A small multi-label image tagger, trained from scratch.
Model: 32-pixel images, num experts 8, width 192.
Training: soap at rate 0.0017, batches of 256.
Data: trained on photos of arthropod specimens (BIOSCAN-5M), 48750 training examples, 44.6 epochs.
Rows from block 6 of a small multi-label image tagger, named by matrix and row number. Rows with one number within an expert belong to one neuron, the router's apart. Each number is 128 + 32 x the weight over its row's rms, rounded and kept within 0 to 255. All counts start at 0. Numbers have three digits each. After the name is the row's rms in percent of the matrix's.
Before each expert's rows are labels from the 100 images, of 14848, where the router gives the expert most weight on average: "responds to" is what is common among them. Only what is clearly more common there than usual is listed. The data: photos of arthropod specimens (BIOSCAN-5M). In brackets: how many of the 100.
# router: router (model.blocks.6.mlp.router.weight, 8x192, trained with AdamW), inputs 144-191
# up: expert up (model.blocks.6.mlp.up, 8x96x192), inputs 144-191
# down: expert down (model.blocks.6.mlp.down, 8x192x96, transposed), outputs 144-191

# expert 6
responds to: order Hemiptera (72); family Tropiduchidae (27)
router.6 102:141149134108155124162154189138102177157157121149106128167120135117144128091159173166150111083079078171128106121105077103163216135065120180120158
up.0 122:166127142082200118114130131191134070099137085129055073144115133141082132052130085109117092124113147134172133144197113043120106103088114108091107
down.0 106:079101052121133091049166140143154153129061136090166139106189116111123108169146138118132104121153087091110186141091220120144137145121203080148153
up.1 110:098135148138146065140127069069099149140139111156169143173089083158170164094123128169104115154177082168114054106110120125154098136114160146082176
down.1 095:170111072139160131136140163165154165109069159071176099115122125108154097147141175131142105167066144123149103158142151126151152134092148169158134
up.2 114:108139158114125083126141074138099106134140159167080100128169158109131089146087134142128151189034075144182146132125147124141160142116072085149129
down.2 101:132128102202113155169143194135150151138114124109116156107135147129121112066143130113143102083099181129100154076138108139094031130122198116192127
up.3 092:095164129151155111160181085169136102125089174146102130093094176105130140163149123155097115162142144129133123166137195122134130077106114114142111
down.3 093:193115155101179144174113131137160146204063161183129105083099069169163132126167103140146047086140183112121036085126105177148133117128114178134146
up.4 107:141121134142125198143118155150125112113172077113095099154102100115164134121110149083146191096121175144161119164193121135127105157126109163161130
down.4 093:182104130162137144135110144138143118167108142141092142144201110097101220139125100111142132103096149076129185083088122148109137185169122108115114
up.5 089:139071125053113133125189121120068099147099111180067140122082111123106079123154145138145154125187091156188175167128073148123075084099104108159112
down.5 091:118174086059160112134144158104138094102085198103063134159125160192096120170169199117210115114154165111160100123108071125125061167087100156152092
up.6 082:070152139070135103121125057087167152160170186079122106170143123084108115110147135138171135095079148126097185150147132170134120102104170130105092
down.6 087:170185116125081068124139152112126161183181113090143115168074132203168124162108095094103158149148089132150119180143145116143159124156158158141157
up.7 088:153106150081114201073147124169116129099094162170078125098108087158076141119136155141132116082089092105095100189138142078107116077144176141074115
down.7 101:065161099068117098146105139096104184122128102146166068113157157084165152115195134098139127153090133101106186154108071064113103138108111151151114
up.8 105:147081137143226156146159185096201136132118143135130144154142095113150129140138158150135166071174141133127093126132093147146130106076123125104137
down.8 095:134184140113113075107170082151132099173104148127062165123146069096143161176082092113142092118168172119099106111104173093120116166143099115162119
up.9 103:095146101149102073150193130177150122142087069149158152145139097109144132133165178153182118122132131087115128133110151134115181129150124106083115
down.9 109:127146073138157100135090179118175183077101110159096079211145187126140124161123168110120135142124151076098126169125103132098113132128139109141162
up.10 101:153119149090078135108074107155112164190083136126121129102120078147138142171170130168176098145093124136153094159153121086156111101113102144071158
down.10 096:118107160099083087149115151137147106126203165137143144146133148124144180146138094136072138095178088166108137134141144115084123135103055143139111
up.11 109:192139174110143190105131110098087148107114127092098075109133199145124110184174137111134135144105134128151132093130135163189166164113044173155165
down.11 112:080081154090105122089080144139131089106146174168112114083153153188089166074135114126139141089110075164136092144085125200183184107155162133097147
up.12 104:170169161115184203082126159112169089153128155139103155141176126093129101144135086128147117090113159130140133093106101165140180157147082101131157
down.12 106:154102145129128120132036161112145144096069126160195109139146112102129135095124169148093163112157174107126101116063147096104126088103094137126089
up.13 109:097146070160114121151134137141127142087137117136191134070106172130114110103131092118113109156092096090103142133150108116134063121151171075092144
down.13 110:128145111101146147129091155149128060101153195103149144119099073141170144132120125191102127117152141103113148139114118130096111156099124154137093
up.14 096:112126084168098118115116105103121128157125124153118169216112133131114116121127137119105122050132140140118152084110146164099084133114126143115163
down.14 099:102091148120145171117157121157205133136178167148161182089131072157128152118167110142107141194064161146117099078176156112148129120160100074091079
up.15 101:103182154100164109155099122108113136154119116150184140136099151228157133129138112125133179107187133077152105115179111146099222134131156214172175
down.15 090:128194131170124152082201113126061118103105153147144115189118134100124147160126119090109115150118199136127129155108155165163162134103064124163085
up.16 096:131102088103127138142135126111115101135060147142144154113141135132132177092176063184111121141130083117135157076113120124111090097156156183169140
down.16 102:133199083082168105120104131094183132093151092144161130155085151162103120091111126142152138102163154135112071111054108106146148106181231124152123
up.17 097:075116115096139106126062128072084172107122133092117144166159085114167133168146162111118129123177126148087195180179173105095113172079142090120166
down.17 097:130128202137110142063139074121115125188111182112147120087089048143111143059144114129153143223081132194095179106095096162096101114121108149063100
up.18 079:151184145168142127174169110140147157166140185151104144088126177131168108096143109123153176169140133168154090095131131132137124094081157134153202
down.18 096:150147137063105191108175154079118097183113123151170145151116066121110088126128197125124168117099185101126145146124165102206224162173141136112122
up.19 099:129149107169087145088070098125121163167127151137081094113100146109120130131136064153090138097164128142101110166193060159125085144146154117136177
down.19 103:099124146126132153124094144135099101078139181143112142163066081104174088161127154112109135096109098114091122120130072116094101120131114087107096
up.20 102:132088102064172109128098094115085160144126131146141098093146170130138097182122116152145128141082199131104131102111152162168094133148212118157166
down.20 104:116187111220087127092143154152172100109110085122108119126113129166133132149149146127146105148098137123154148090116103185051171046050135136113142
up.21 098:164079145130139098111170156087100094153167114165093081094104135109100073095091115149227123121113130105165100124085134136135209132116115120141082
down.21 094:151116136112123122140119093127098134114168090111062148097118122182125183094117093073122154154173146129148152154144119175178164085201143122044132
up.22 102:114062124175110133116120123120190149169151165132117100172165143118146079138130136109123069146086124157187190134166126165190095097202086133125122
down.22 098:140054114063115120111138116099151104113153104189150137179134127109164172122145147141096125111191090098159081135177146146196123126145170148129100
up.23 088:132157118178119073091147155124127160138162129154138171156167146118130117115128126128104123141125165099165121081147121123135119140163087129097061
down.23 093:124124110161128144177079113142140103105159114136189148143151126154079146099167148120143107157167112146173146108161112121088187169100176132093098
up.24 109:153138121147194107120146144094130094184112169133077121143188097093133127154120132120147146114098152108154070157117142127120091158160110177118164
down.24 101:117126122119076164177197119085105133105187062146157137120137164157130108075057122113136131144151079145122180136146083104111117130086138077184156
up.25 100:100142125084184098089089110141138200143154087121093115184123132118143046126149118086163071141119088089159128083100111117077068203101142117113144
down.25 091:130084086104098145120192079140133124134065157136159119092120216082107114123160116217086169168106149132085089147154140109122101147083049091178178
up.26 103:136147179089125153150126089113150132132133197119190140101145148127106163184163104127121127089146138127110136113123145149195081133068107108121149
down.26 114:136153087120075143150125154175135151161089089107113107182069139152109134102135138071113156156193194091115170097130136128109119070172101149158142
up.27 109:144102153124064115107137129132066157152166125167123079126086097076143165172136180163095149164124086129170162061101112117104131144089155156158131
down.27 094:128152059096128079142176087153160131119109182055158098124144094110123121079072094162157082186107176163135106233143135115123182190096133075117179
up.28 096:173122100115108117107140102151127117099104127148155130193113154156149131146088155132162183094112107093126125117151118151103160118075098160125071
down.28 096:139139054122090069115109095142131147128123091173135146134151096190104120105159081135073089163155112093182093199169104090135167118076157149140169
up.29 116:120085198139159117112133123201111105132116147095134118097100096128105092096074190085114110121149093152137131078107112099113197175102080140139084
down.29 099:111087090093184170095107121127141092125102096096127194084149195115084115115141124113046145169089108122132124220113116092143138159130114158106142

# expert 2
responds to: order Coleoptera (47)
router.2 105:101136071119162159114150172141097137120137143102138087143145131093147113178153130125117186144197122064169140140178146043168082152111109091086119
up.0 104:079162095170117183187113080187101111105100159200126170157146113084141091110197139117110109126135137120186176144122158121068139106160140174142132
down.0 104:179135111158112121143192155125097142169128109141111103105118161139126156053130127125102113094119126152186111079139083121154095167142122061177102
up.1 102:194091134138089098105117102118171128123113144137133132118100150136163125138070163125169108059127116169146129101129123148058038119116151152132077
down.1 102:120206118194094142143098180191096060139115051129146114141105118062122129122177115080114120136164130124082152159101121139100171156137144076085145
up.2 113:102186089116111149082167095113165132125122161120119140153097133148102150134111134103100065150160139149092157110192217170072119131118143140106155
down.2 116:177114117154135130162174126118146116160137120132080105144132064167190111149091178190147126154131115170120153086142149168082155189131099122131123
up.3 098:171094090100182133157073124156151110142040121098132112176093173137129135098090158106160103192123069154130110120185167131121123131110151144097089
down.3 099:107156237168107105094091116145112152181132107158155155109127140076140143111162149117106157095100187153136157122103100123145140151105204140181126
up.4 100:180139146107151108138207106143112104135082109169173149127121149058096140112153102103143139098118178133169131113119115138119156146172170136138083
down.4 106:099142091088091135072079118129171115128145059102142155116109179129136088175074162119121112143091127174101143147093120153129088210114125142150154
up.5 101:123173141093142155162092146087184150111129117111132105153106110166148158110117105119070118164107159155106169079087129139148076121134151190092146
down.5 100:116091131145147130117169141140105125169059127120110181076161114144109140170059120154102122090157071129132123186174143127129154126153099101150108
up.6 105:108157123135166154139134171087107158128065131117098180127088184088093117145121140143134118140035139194085095136107109196117134105106142133166084
down.6 106:169087127173096171142106117071115137163139109155093145095153125103161097125157142133096141068128044181135153157144142135107122080102190119062163
up.7 093:116180126161126095137143176149162151066163121106090079139093155156186141120080164151100151142091091175136105142148172118057133131168113171177107
down.7 097:118151111101133156156083099053135133102126124152123119111130095140090103127120072141121097171152142123163143072059147135153182175152140164133135
up.8 107:156124109142143139095128131116103139160128090088141103140105162071148169110072077145130132132141135126145175180120153161106186161064131149072113
down.8 099:106056106128139098162172129164136119097088135148128133078191080171165126104151134114084144106096135094125027122163170147136150070123128122138120
up.9 099:139130164118119142125131163085071090129070127070182106129134114108152101117101168109107144147168110161154139107131135113129162148111075129099136
down.9 096:150173116085139159122144125149125145212198134086168089157136153158145184142148090124147113117083139155143154136108143101139117119172151159129159
up.10 098:118123157133089127175053156081115133108164145105165112146096156117110096118123139148143129126139172169160119097100131126152134232051106147084159
down.10 097:117099112149107119132224147161163104133120126152082167121115126206180118117145154095101122143127087054131108155165152166110146135130151086166153
up.11 100:192136157124170120161081129092075116105181171104149145103129123053188128137158095125100097098170137102075116116138164115139072140135131130100078
down.11 110:159151156079191115132168149115158192142127112104095151171149104080130141120076146079097117123109111112105057109106190161174157098163131139167089
up.12 094:060025126168067132049084155144140137159069079090134129133147122122147104066107102128103086103128181118153148100117147160089123105094130157127122
down.12 096:200167102162143107160111087168136110156120151136070114171122119121115166113181189122122195138169085143013150137153114098092175099111153159124138
up.13 096:129085123154133125056133153077150149183123107108125090089158121109168114103088121130127082168184152098111166150143112160117153168126113163077067
down.13 095:146147110113155103107069152136062106108098125074122103103106127087131161056151126105082194089131154119151122163077173136134149193096132113144182
up.14 091:120156130114124075119154147161106103130134136118094191115118146141130156143055166140140125116094128126146153144131137119174153132124168151114123
down.14 093:132104097136112210156099127113119091125154090167161105099137077040107026147148115084197114127167135119114179100169165164111136124148140172125151
up.15 109:144115120142104115179081146147101147147147110079132102122131160167169090123145087198148131113153082145128104134180099141103146103115099121152174
down.15 097:168156127160090080078071123146146026184200172143124100145105160143106182087124128100182070160134124178141147126151148119158118079142167163163138
up.16 101:155103170121071107146064090098138112134155160135179150181123172097086124095078149162131104117164108117074139114174159124133050134155169133125135
down.16 099:111145124121113096130196168139168126099076111079123123086103085142117163157148189145110162102087106119155136130067155136116129126225082096125094
up.17 102:156141151090211120132165089139102150081133110171083129101104085133147204082092184110150114135088105080119131158148124166105169155115105139109175
down.17 109:105201129176147158095133123100173138145138105145111121143082105141163170033098118154135157125051124119171177149082156118146135144120102079141126
up.18 100:082084160129120158102157102118093133113103192148106161175167188126076152087079137114125108104138130170090083135108163118184158109086184146121098
down.18 099:137142187074123060159173142165169114126138075114116186129097096134181120142104157166130106131142072118162161116060097147144072134177133151179157
up.19 094:139105140141167137155120140141108089139131126160092065119143135093126099144102133085128152166055136138141152117147151139131176124108133132148121
down.19 100:154168136142161136132118143148099171118103113108147103088091145182110076074107101100099155136141134142140113103087087130104162148116151125109129
up.20 094:154140163111110104162070150125134142149103120142119097148115085090159089154134151182125143186098105115099101111108188160156126157147143115130107
down.20 094:086174126087138115137131119103114089143119124127177130042081137126034164109165170122123146109144198227173133172132163030086157138156113136173116
up.21 098:145125102117131027131129110157148134131070174137131174192099130102175113152054139159072126158083123114135110149152157145113140173129123120104129
down.21 101:101157098092149053167089104098112101107105128095155108080143107081106151145184109164135095171154107132131113116154166082134112141145113192145086
up.22 103:184087182150127177104121112105109159126128091148188143153121133091128024095063148168124129138159103137122107162135060104120133168164120152129214
down.22 097:159137142164182083136076127142122071081123145069083132118144072132132169119159147089123115119092138143146146143082159122127126155139129074098090
up.23 106:129140168102153132154171144157078098156096143118122133067100163156114145183207078150109062160069135139104174082113084105114096133177099132082108
down.23 099:162134156177115164130141124138152170119163118108138113110123232129099103092143154114122173170179141130173088161150174127073159138115100145130070
up.24 094:155109074125136077136170163155162090098161128121109129126111091105162100106136119088117136089107149172113057159101153056149161187091095134112154
down.24 099:094107161140132168109131085137149176128118151181051047130114132123124128116153126187135149126142106043126120081170118171132125137064148097140109
up.25 106:075138163100156113145167116135133126066117143122107113080145175170129182128140129115064115155194078099176169163138177154159173124112098090152159
down.25 110:174143116133143155146177154184158120117139112121148099101155094087136106105109111136110121142081132142117117086144129132140109118203065110137167
up.26 102:097117128126156065124178155142120101063092150082128108134112091174126127173180142142067115114132100152157165086087159106140161109216203104085176
down.26 089:106123127170148136168129156116126159180100121084128096138143220118115125133122060123163111127103162117117064151118092202130151102081114090091101
up.27 095:121089135110139133096179105136072154143123100099136138125124139132099113110120146167139097126133098086117151136114117122097101118135163163124096
down.27 090:138154206145170162113111146119112103191157132168101194136094129147158158182093131095168105142136161135170108135123131142142148146161163117132157
up.28 103:200130166097187125158187114114145150105139139062134173133119175134118148073139146135118178146110134188118166119111137192108155124069138113086175
down.28 109:101170167106094160188093107058106155068101116138102118117163123115153151060095079126081105087116139144114147135148153079117098128111117104148106
up.29 087:074116143087149115080182117094100111103131113156091135120072096092112098105068101093136147139164072139158079184158123097129136185115145145125099
down.29 090:146118122135104081125134177141157136139109151131119211156125144133131139143112137132097101107135131097143127144055206145137099127210108147093166

# expert 4
responds to: order Hymenoptera (59); family Diapriidae (31)
router.4 103:125151164141141210218148107145112106147077153155173189113064150115117120133119153154093112177150159112126104127170105078143100153127114148118122
up.0 101:100126163150229123163179196168094117104094156169128089129164130113135118111140152148142136146180103196131090130115105168116142174137101204148137
down.0 101:145102105120139142073061137124130102082109138096090144157108136108127090155092128151127229135083176121125150127129174131131116148058123109135105
up.1 101:149121138178081076110158136179126151167099115125129140120113074091141135075129079187102167108133085094133159171136105152129148161192117147181094
down.1 097:168093136179138142111135096131078205118113100099127120140164156188108093091130122084076167171122158097139150131121123143178161096116144065136064
up.2 104:110155146096077146076091087118123068159191101125115128147076116123091112140109184124095154153097127138134167191145116111106162148194057098113153
down.2 094:165120138154143084134101183095165086094142195135171092099168165152141150165076142113149176132149175096139091090141152206118150135131168142077090
up.3 098:103161096066169153098118117103103147093189067121113120177103117105136129161090125090086128109173072135165140116124165124106131128092153106163130
down.3 108:169094180120126137133140128152195141078083145128138131049120168120164124098083129116156150146080118076109122161118127145134137099098074105094152
up.4 112:203143122111154098129128074133147118109115167150151162130208123142128171078146146056098138130108112138074176151074166125159141106083138130113149
down.4 101:135059173138139112115118142057074142182145147109157093100135134188141149158087089124177107147201107134088123126139134130162123092178128153156129
up.5 103:094155086133150144122132132133079098105146148153126112146152127102146168105112101127123078129135148119121124147133026118157120118118109177075180
down.5 103:146076193110161126112109104143194107088112129100131124118131172130154172117092165197133174136163098101130121132112094188119151107156134153145185
up.6 099:108071126124168128164120122139132122146074159117132159124150136138137173108137154170057111183176128093138161117126136144170166144141148124162178
down.6 103:093157098162159145132084132185122091138114145094084124146100095102175163094111099120127101093136164146170112142171081138092138120084131112115084
up.7 095:113090180108159124126158109164144120098180139148076075123138140166200146126154118111171169132108089131191041122203076131144095156106132105096122
down.7 095:134151114173083101115111086081130092098078134120126172148166113156110153117130125079181133067089166131147157082100078137152093123122128155137174
up.8 100:183147177078155103112137176120114146106174091124064108086147133090120075080105128066138123130240143125141100110085149158077112173122092141132121
down.8 092:116104080111133061139122145165081118144110165110133162136114125145105178115163165092144133070091088165175129153123149098080077132123166143104118
up.9 110:148165140143109092117166144126121106094120153145070161092131149120120096142120119118187126152193149112083116135199129094119102184077126160148176
down.9 099:116106138110151122179141128134135078101147110147147080160138089063102106137108136122109173159136151137111214139116150173168088153066106101089112
up.10 095:175097137109075114068144143098152099141153152123135175123113168120116129134126117106045096154157105140184120167121127126144103127083128093090133
down.10 097:160121078084089128153120174125170136144096116136169109156089094145085087095158084162119096092122097099094128141171122103158100168131096131108094
up.11 095:090084133152193104109095092148161167111107150121116138122145097088107162143138142180112122108081182064143164114116104074142115159117115106182161
down.11 094:151159149135133161052194168137217180111168197119079127190174114122133155105117132109106147134178154124150106220171125123074152094049205166094095
up.12 111:060076128117175119096162132157113048096118130113144119136119122187179177148134081155124091099148156094129146100147124189167154076130118105158105
down.12 113:135191066144095159087153156153145118176064065139121112134120114135160145128160174111105143120113184158160145174093072113131162131155124159166136
up.13 107:102092134139096099182130156168175178134115241098145139163169082160130107119136128109156192092108088119151090109114073064110164137140134118106139
down.13 110:092160135127122129054106158053156182145132101150157133079131124088079101159070181153090102162095104152166137162129071126087141122140097106121067
up.14 099:114184081118142092149104088125095079122180142124151090113083145156180126099045146122087150111147237106135132120125069081117165140073144158171128
down.14 091:109109183172114196069109118140128124099109176171102104108109104139148079169142111122163119114173097123129120134120128203143136089167066099121182
up.15 101:146140152136150179149109184150130126145158128115168115112157148122175131013134172136148168163159181129122089116163120158127128146158068149163108
down.15 098:165143100086121058090123091126114113092041138127058165143120105159150134179137144114172107123130123167182105124126112066102103104153090104115126
up.16 100:131095117149104122147149145167110133110163104113161136145109127133124091105198039186152156117132135157125112176117186129132128114114087154118114
down.16 097:142133114085162138060170133126127147148123108138211120062115052144189111165171186151148152159120138148107159139076139172109159133185157089146112
up.17 095:146161118141185112162145126189139117069090195127181171092122124087160177105123106118132118127078168143091092128091125093160142140136074132118091
down.17 091:141113155146091203130128175079038138163091154131131107143128152167081112142083134136130160161162119145146151103182167176105153130150128152142131
up.18 087:098145178132150067103106155104157129085131118114070098191140143096162084076204093185128151190087201134157135138119115152142083119122098066080046
down.18 095:116148160081106155166182149122125158122143108132119141136067198121178092104151079099134099100125078177060180059132091118119169207135109117085117
up.19 100:083061088083097157150164159110098119129088160027123191161139150104049143149127154098187108090082147142168147110136141138148127086123191150101173
down.19 103:150132131139159171091118091096144188121135131155114089172131153155159088101218108144100174106047101160159136157107098136111123086106172141149106
up.20 104:143118112126135134083090197151140089096147160124188183123175102118142137174112078082131170151084091171137161132084108173156124127091133114091162
down.20 101:114151144119175108115186087112078111148164100124151107147162133100071169175171103152154132123161098103135134100106135130143110130132141151173131
up.21 097:119081167098121110174116092092091212142133117188134058100124095098181138141071124146144110164164083082145105108140135130139061146159089176142115
down.21 103:146086118161165101128137187113144070131151146147108196128160140199105135144128103164172133121119128121091168170127103143115149148084178132078172
up.22 100:132143162111131120192144171102108160151142076060146106150096063168098166143122172108176081107107135159091093149107137159082171091119151120113145
down.22 104:056065120146172104109114132157176098139092141146105093175190097114138142145127107059108110093176134152143139140146142108121162077114085145112111
up.23 089:102170169149098101094132141128161091167151195121066100131159145108131132067155119177135130132129095101104135099128164157115147171086126188111112
down.23 090:120155096129104132160126155131106114135161107162161149157097149125097133146128088204167150166173152102141150109116102169174099119102125088109158
up.24 098:136146112146123097162125117145150105171206109075085141141094151130196123080079118182168149115104140151042113149130155167165138183127143151102169
down.24 102:139133124154178100102154134086166162126132128133147117155092101089091071048154108179191106129168069094140199123123095145162128162089187143165117
up.25 102:091128081117142088120186193121090130109083145098151123117095095111111134151088137147119140173110129136136134154147121148080101141189123155147114
down.25 104:141120129147147144100136121101104122148170121095144194137163141124178121144108119062190182081136117121130091081116121094120109100159133167165152
up.26 102:183125166144124160146172164131119137112072115090152078144069118154172097137113119139101157181156102118107113109121096136129139112038132124084079
down.26 109:153070131140080097090107085144159138169126081162185133130079154149163164052117119191115136097080123164135109151158100113118060056127130154095157
up.27 104:126139157088074169160146102127118111168130154085174127101151154126094124104176137119100110139148168114151122150130156090116145161133137156108102
down.27 104:094103065136153094113119102113123104088157070031120151122068099103153171139113137103143122091104136163095116134115128119122157154137081092142109
up.28 104:107118133078190110101154162061119141085176103107046080126117193115113092086155143201148125171122142157122161092123141136133160136198133142108122
down.28 106:143156143109128129105159141152162068083148155109102147138139146073149111135121126109122104093097119188077092120151143137167094086130135131167111
up.29 105:142183123118133110098109086140108119067131118096098107071104101105129178115157182101131102122069156117196158165126223106164100141075137111121098
down.29 101:178118158122126117080163153061112132080158185090147129139115072189115140114132140140134084098144080159134103114152148100102118077119168088149112

# expert 1
responds to: order Diptera (69); family Sciaridae (35)
router.1 095:118119188108156172092124118100095098110079145137163128156086166117146091175156139075180116128150119091109124132142074105073093117098136076110158
up.0 097:135110127106071126164153174129150167137083181153125170121127098118157156078074125091146063143091139109106113174160116101121118121086152143125119
down.0 092:124096139147129142127160104149120101085234115093152144094112121146140129125104115168129144156188110133147099054154111092168165125204145110139113
up.1 114:093125119139122067131149179080137176174098139159117073127141070156130164162139161118157154133162158118135141081116152068164126116114140084125151
down.1 104:119193081143159134133028170085106063133124141108161159114104120118070105157106158168091117049134143157128124110110048191085159128080155163151141
up.2 099:091098126110118121108151117115084149100097081064112112151153113091188103163150100093156145163150118106181113135097163117138146141171114138106094
down.2 093:160159090160164123174131160087147086128107159121053116206081099150084156168147192127186137160129175100107080173120176125167064169131159179136145
up.3 095:169134167129134066157077124087114143129148088152167116080181085143100118196172173164115112176121114126147124194156088113090139133124154130103131
down.3 094:067157143105108162066140112148106148096162082096112101133129152101108125093095076127140157092118150107181125105117108195195138140091110092089126
up.4 093:142069154195181134142127201047208122108120098151135137186080100168123157104132116144128175126098140124103129137130069113075108115152122110130122
down.4 107:153171142166204119157131192156145132129106088086088121110127137133120083069162207130121097098153141136125079155149128127148113137095118154135063
up.5 104:146120099152075142148098092128117142134040134140115107130119106051101073148118122082119148140116094161118161184161161142119105159103124172069086
down.5 091:224095116179102209150156119083166116092105074106088126154136118124144151156109166127120138125201139099155167143063138159113241153120155181160152
up.6 093:176174187149159098093125140069132087149098103138100130095088127132103120176161125072123131084127108143101164139130163121140171149071140169099121
down.6 102:165166073072153179143116061094086168154158116129085139149218132171136151110111167102105139166118106140113134091046137085090147134082183121196155
up.7 106:110142150100108112118123149106078091166183029136156138138167116143115135141098145126125110112121086143113103118092126161154053199114131183123155
down.7 100:151095081103181090176108184097145148136124147105143109120114129118129121085090107122124134077165072099133033129162116122134133110150158079138101
up.8 098:128105142153155138134177062126147151194142095138146124131112093115135101139172067169136095120150103126129116112136106097126147158185080168199181
down.8 105:124088137163124099102089100099172086129145205120120121154152132126122133193103159187140119112128163193118123146113106158087103129045144092120111
up.9 101:134115143156159125120124150094097096090156083114145105126182132137103048134121129141128113166124111142131109146171115176121118182102115208199119
down.9 102:133116116108135078113122158133192133125146172098130169125105127161113124128091104209135112076125099101101085142061107112113140122123144093068091
up.10 107:147144129157096129099137107114198069109168129115110118177114112113099123156215179181135156096138084137114105081138138138180134146144123086143188
down.10 105:113145159168143142147111091154121132128170178123134139116138247141124131114096175138131109154170102176108101116097138166097149055137146150140091
up.11 098:103128116160058127114148137097152185111057123121163189146183086117160157077138117121121104102139190125136143155085090109149199087110126162131067
down.11 094:144111075118113119062129195102083106139100188090100171113097120112103122114138171142077093147102117148109153112116070165057111154126087121168125
up.12 102:108182118167098133091102154152116109089123114190134141100147105146055133108168112162137146163059124153140103196124166167105102058137092166197100
down.12 089:124112152126121127105146145102151177143141122102127055164112158102139112186068132064114111147133146094107110111173120126197179189107126122122104
up.13 102:141170125112159128128148117076117149123151088162116153103132067123131148113121151125157138135197081101091138113158137152097070099085127100102171
down.13 100:150097117131128121101081117140141105174090134142118123155085127110114092168196091188112127132118159092137144135104088143173112126154139179118113
up.14 106:191127113182069163166083108187124156138050064124162113127093130121123123129174134065143118077092143125128103121105145101124172089123113122129146
down.14 101:106057114137110118125106134106117107078157131112104088096101171124199127130147181168122225157095108042171191111125117078144141126127143156132097
up.15 099:109132156126177159112108109120089141141106138118183120157085123084109195147057115145115145136187114083133089103100090062127187125190122155112117
down.15 094:156137092101094107123137099133093125132130100134024089135099093177173144137207140092128167092080068196140112148173148145093102101106122123142159
up.16 095:106101198115121132120131127104145116121112137191097172120118157152144137095128082165120089158142172073155101140120189102158110055114139088071097
down.16 097:194145124117113169152118112108093126123113139118080126144133084055169110168137107101143078060184157161118132146119116142113100117094111066137123
up.17 108:107095135123152124077106109142127102087108094081113127132147106131116151127118121161100078127126148122126132120122043160137159157099143128170123
down.17 110:097155204088107056122133145221139110146122107134131165208122118082170120139104117106183132181161142141157104126094183153081162148124122118102118
up.18 095:147141089126134131138141138097156094131180130105212148120164113188174129072145176109076103084150097150114122155160118088109179089135182158105089
down.18 095:131094160144054190137164140141124161137064103171091056086139128117150061146097078114128145151182180146066157151128200147170104088164113060131198
up.19 096:112114169075136130132128186108135155102137148102086147155101141121174154097120090108126115150131131154140160113171157156126132146152195122102102
down.19 096:072104121139157112124118122106172134144115078136211087121110113166116142106122177141147084166131120170077138128092163098164097064137097099103158
up.20 089:165115179129093081141149113129099132074149147177130138147142149161162118151115138118099130185146147101129075160143116153092135123149095152113146
down.20 102:132129124162145116118147201133137159139156161082108131176094176106069161149144104124172148101042123139115169136127091091113103102184167160107112
up.21 099:099186175099161098093154093186094177119119086113085074185107152095101109155075148104082141147070145146127195139151216117093130134080158168162143
down.21 097:147164116057136163148124152081167094080104138136131133134149130107156148152082085084097159145123081111135128159098095143131111137136109144067149
up.22 102:126111138117137099118109115143144065160094126098112175125143205128134097171125129169110099128173099121125132146183107143128160125125193178078075
down.22 109:122156139154055186152064091159054126086124080098127123039123198120118149092127132114148141146071109118104086118083068113151132124105140116171141
up.23 098:101201099106108101051160155133095113094151078108116135156142087159164170135096162174126113168153139072131108143115150112179119175119077098118069
down.23 093:119073098113142141092145137071136058153131134092102164115133112186122148103141105145100086136111168085108147144120094124130122134182111105146134
up.24 094:133100170068142096105112153103103174167158134123194060159169107086121107180133087174135092118107108167106114087108141141131126140102120194182115
down.24 108:104088147114114121173144070095109072190133214110103080137139206172141164109171157199109144101126136154137158164185124107117136181112138131188136
up.25 108:087167112145108118133123093180112188084101094131116143126122136144135106161128176123112135131206091164133134119086103135143116155168060107161161
down.25 103:157109116167172141144101133106095126136111135065122105127160153201145140106102110170183102123157135149127171204103092125106144111169197139129127
up.26 105:129151146093096136159077127101096134113139139095127133204136150148128120168088093109146163167150103146110159080147125169126101094104136127163148
down.26 117:189194042159153123119156158119173105137121077084175081095160168126103140163149172149151169147134079172187164100156185106129208117135106176086133
up.27 098:128100070105100147130139154106157138152099095145157120102127082122136108051121181109132180082123144139142132171118183170185106103151097157102190
down.27 105:158159108103060109121143131131086128153112138117135100148186130066127079160071120168156097082138125144154127157081113075067165161102127118143128
up.28 095:135140185173196034129171128174130092076108167206130141076096111135141151140125102062058137092079113151171094084085131117105138179081137106115045
down.28 093:155172183102146164117145089163087121187110212061160156126131126146108107130122114082103087091141111152083111088148136133153109152123096127187071
up.29 107:113214162080100150127083089165047118135109113098106120119100091115139095162091187079093122140125128121145141136130156108074112072128136128132118
down.29 112:152070126102211106163162160140126138107125107090122139139101170138071151121145132095151090120078098162115175077121099112114170131082108111143163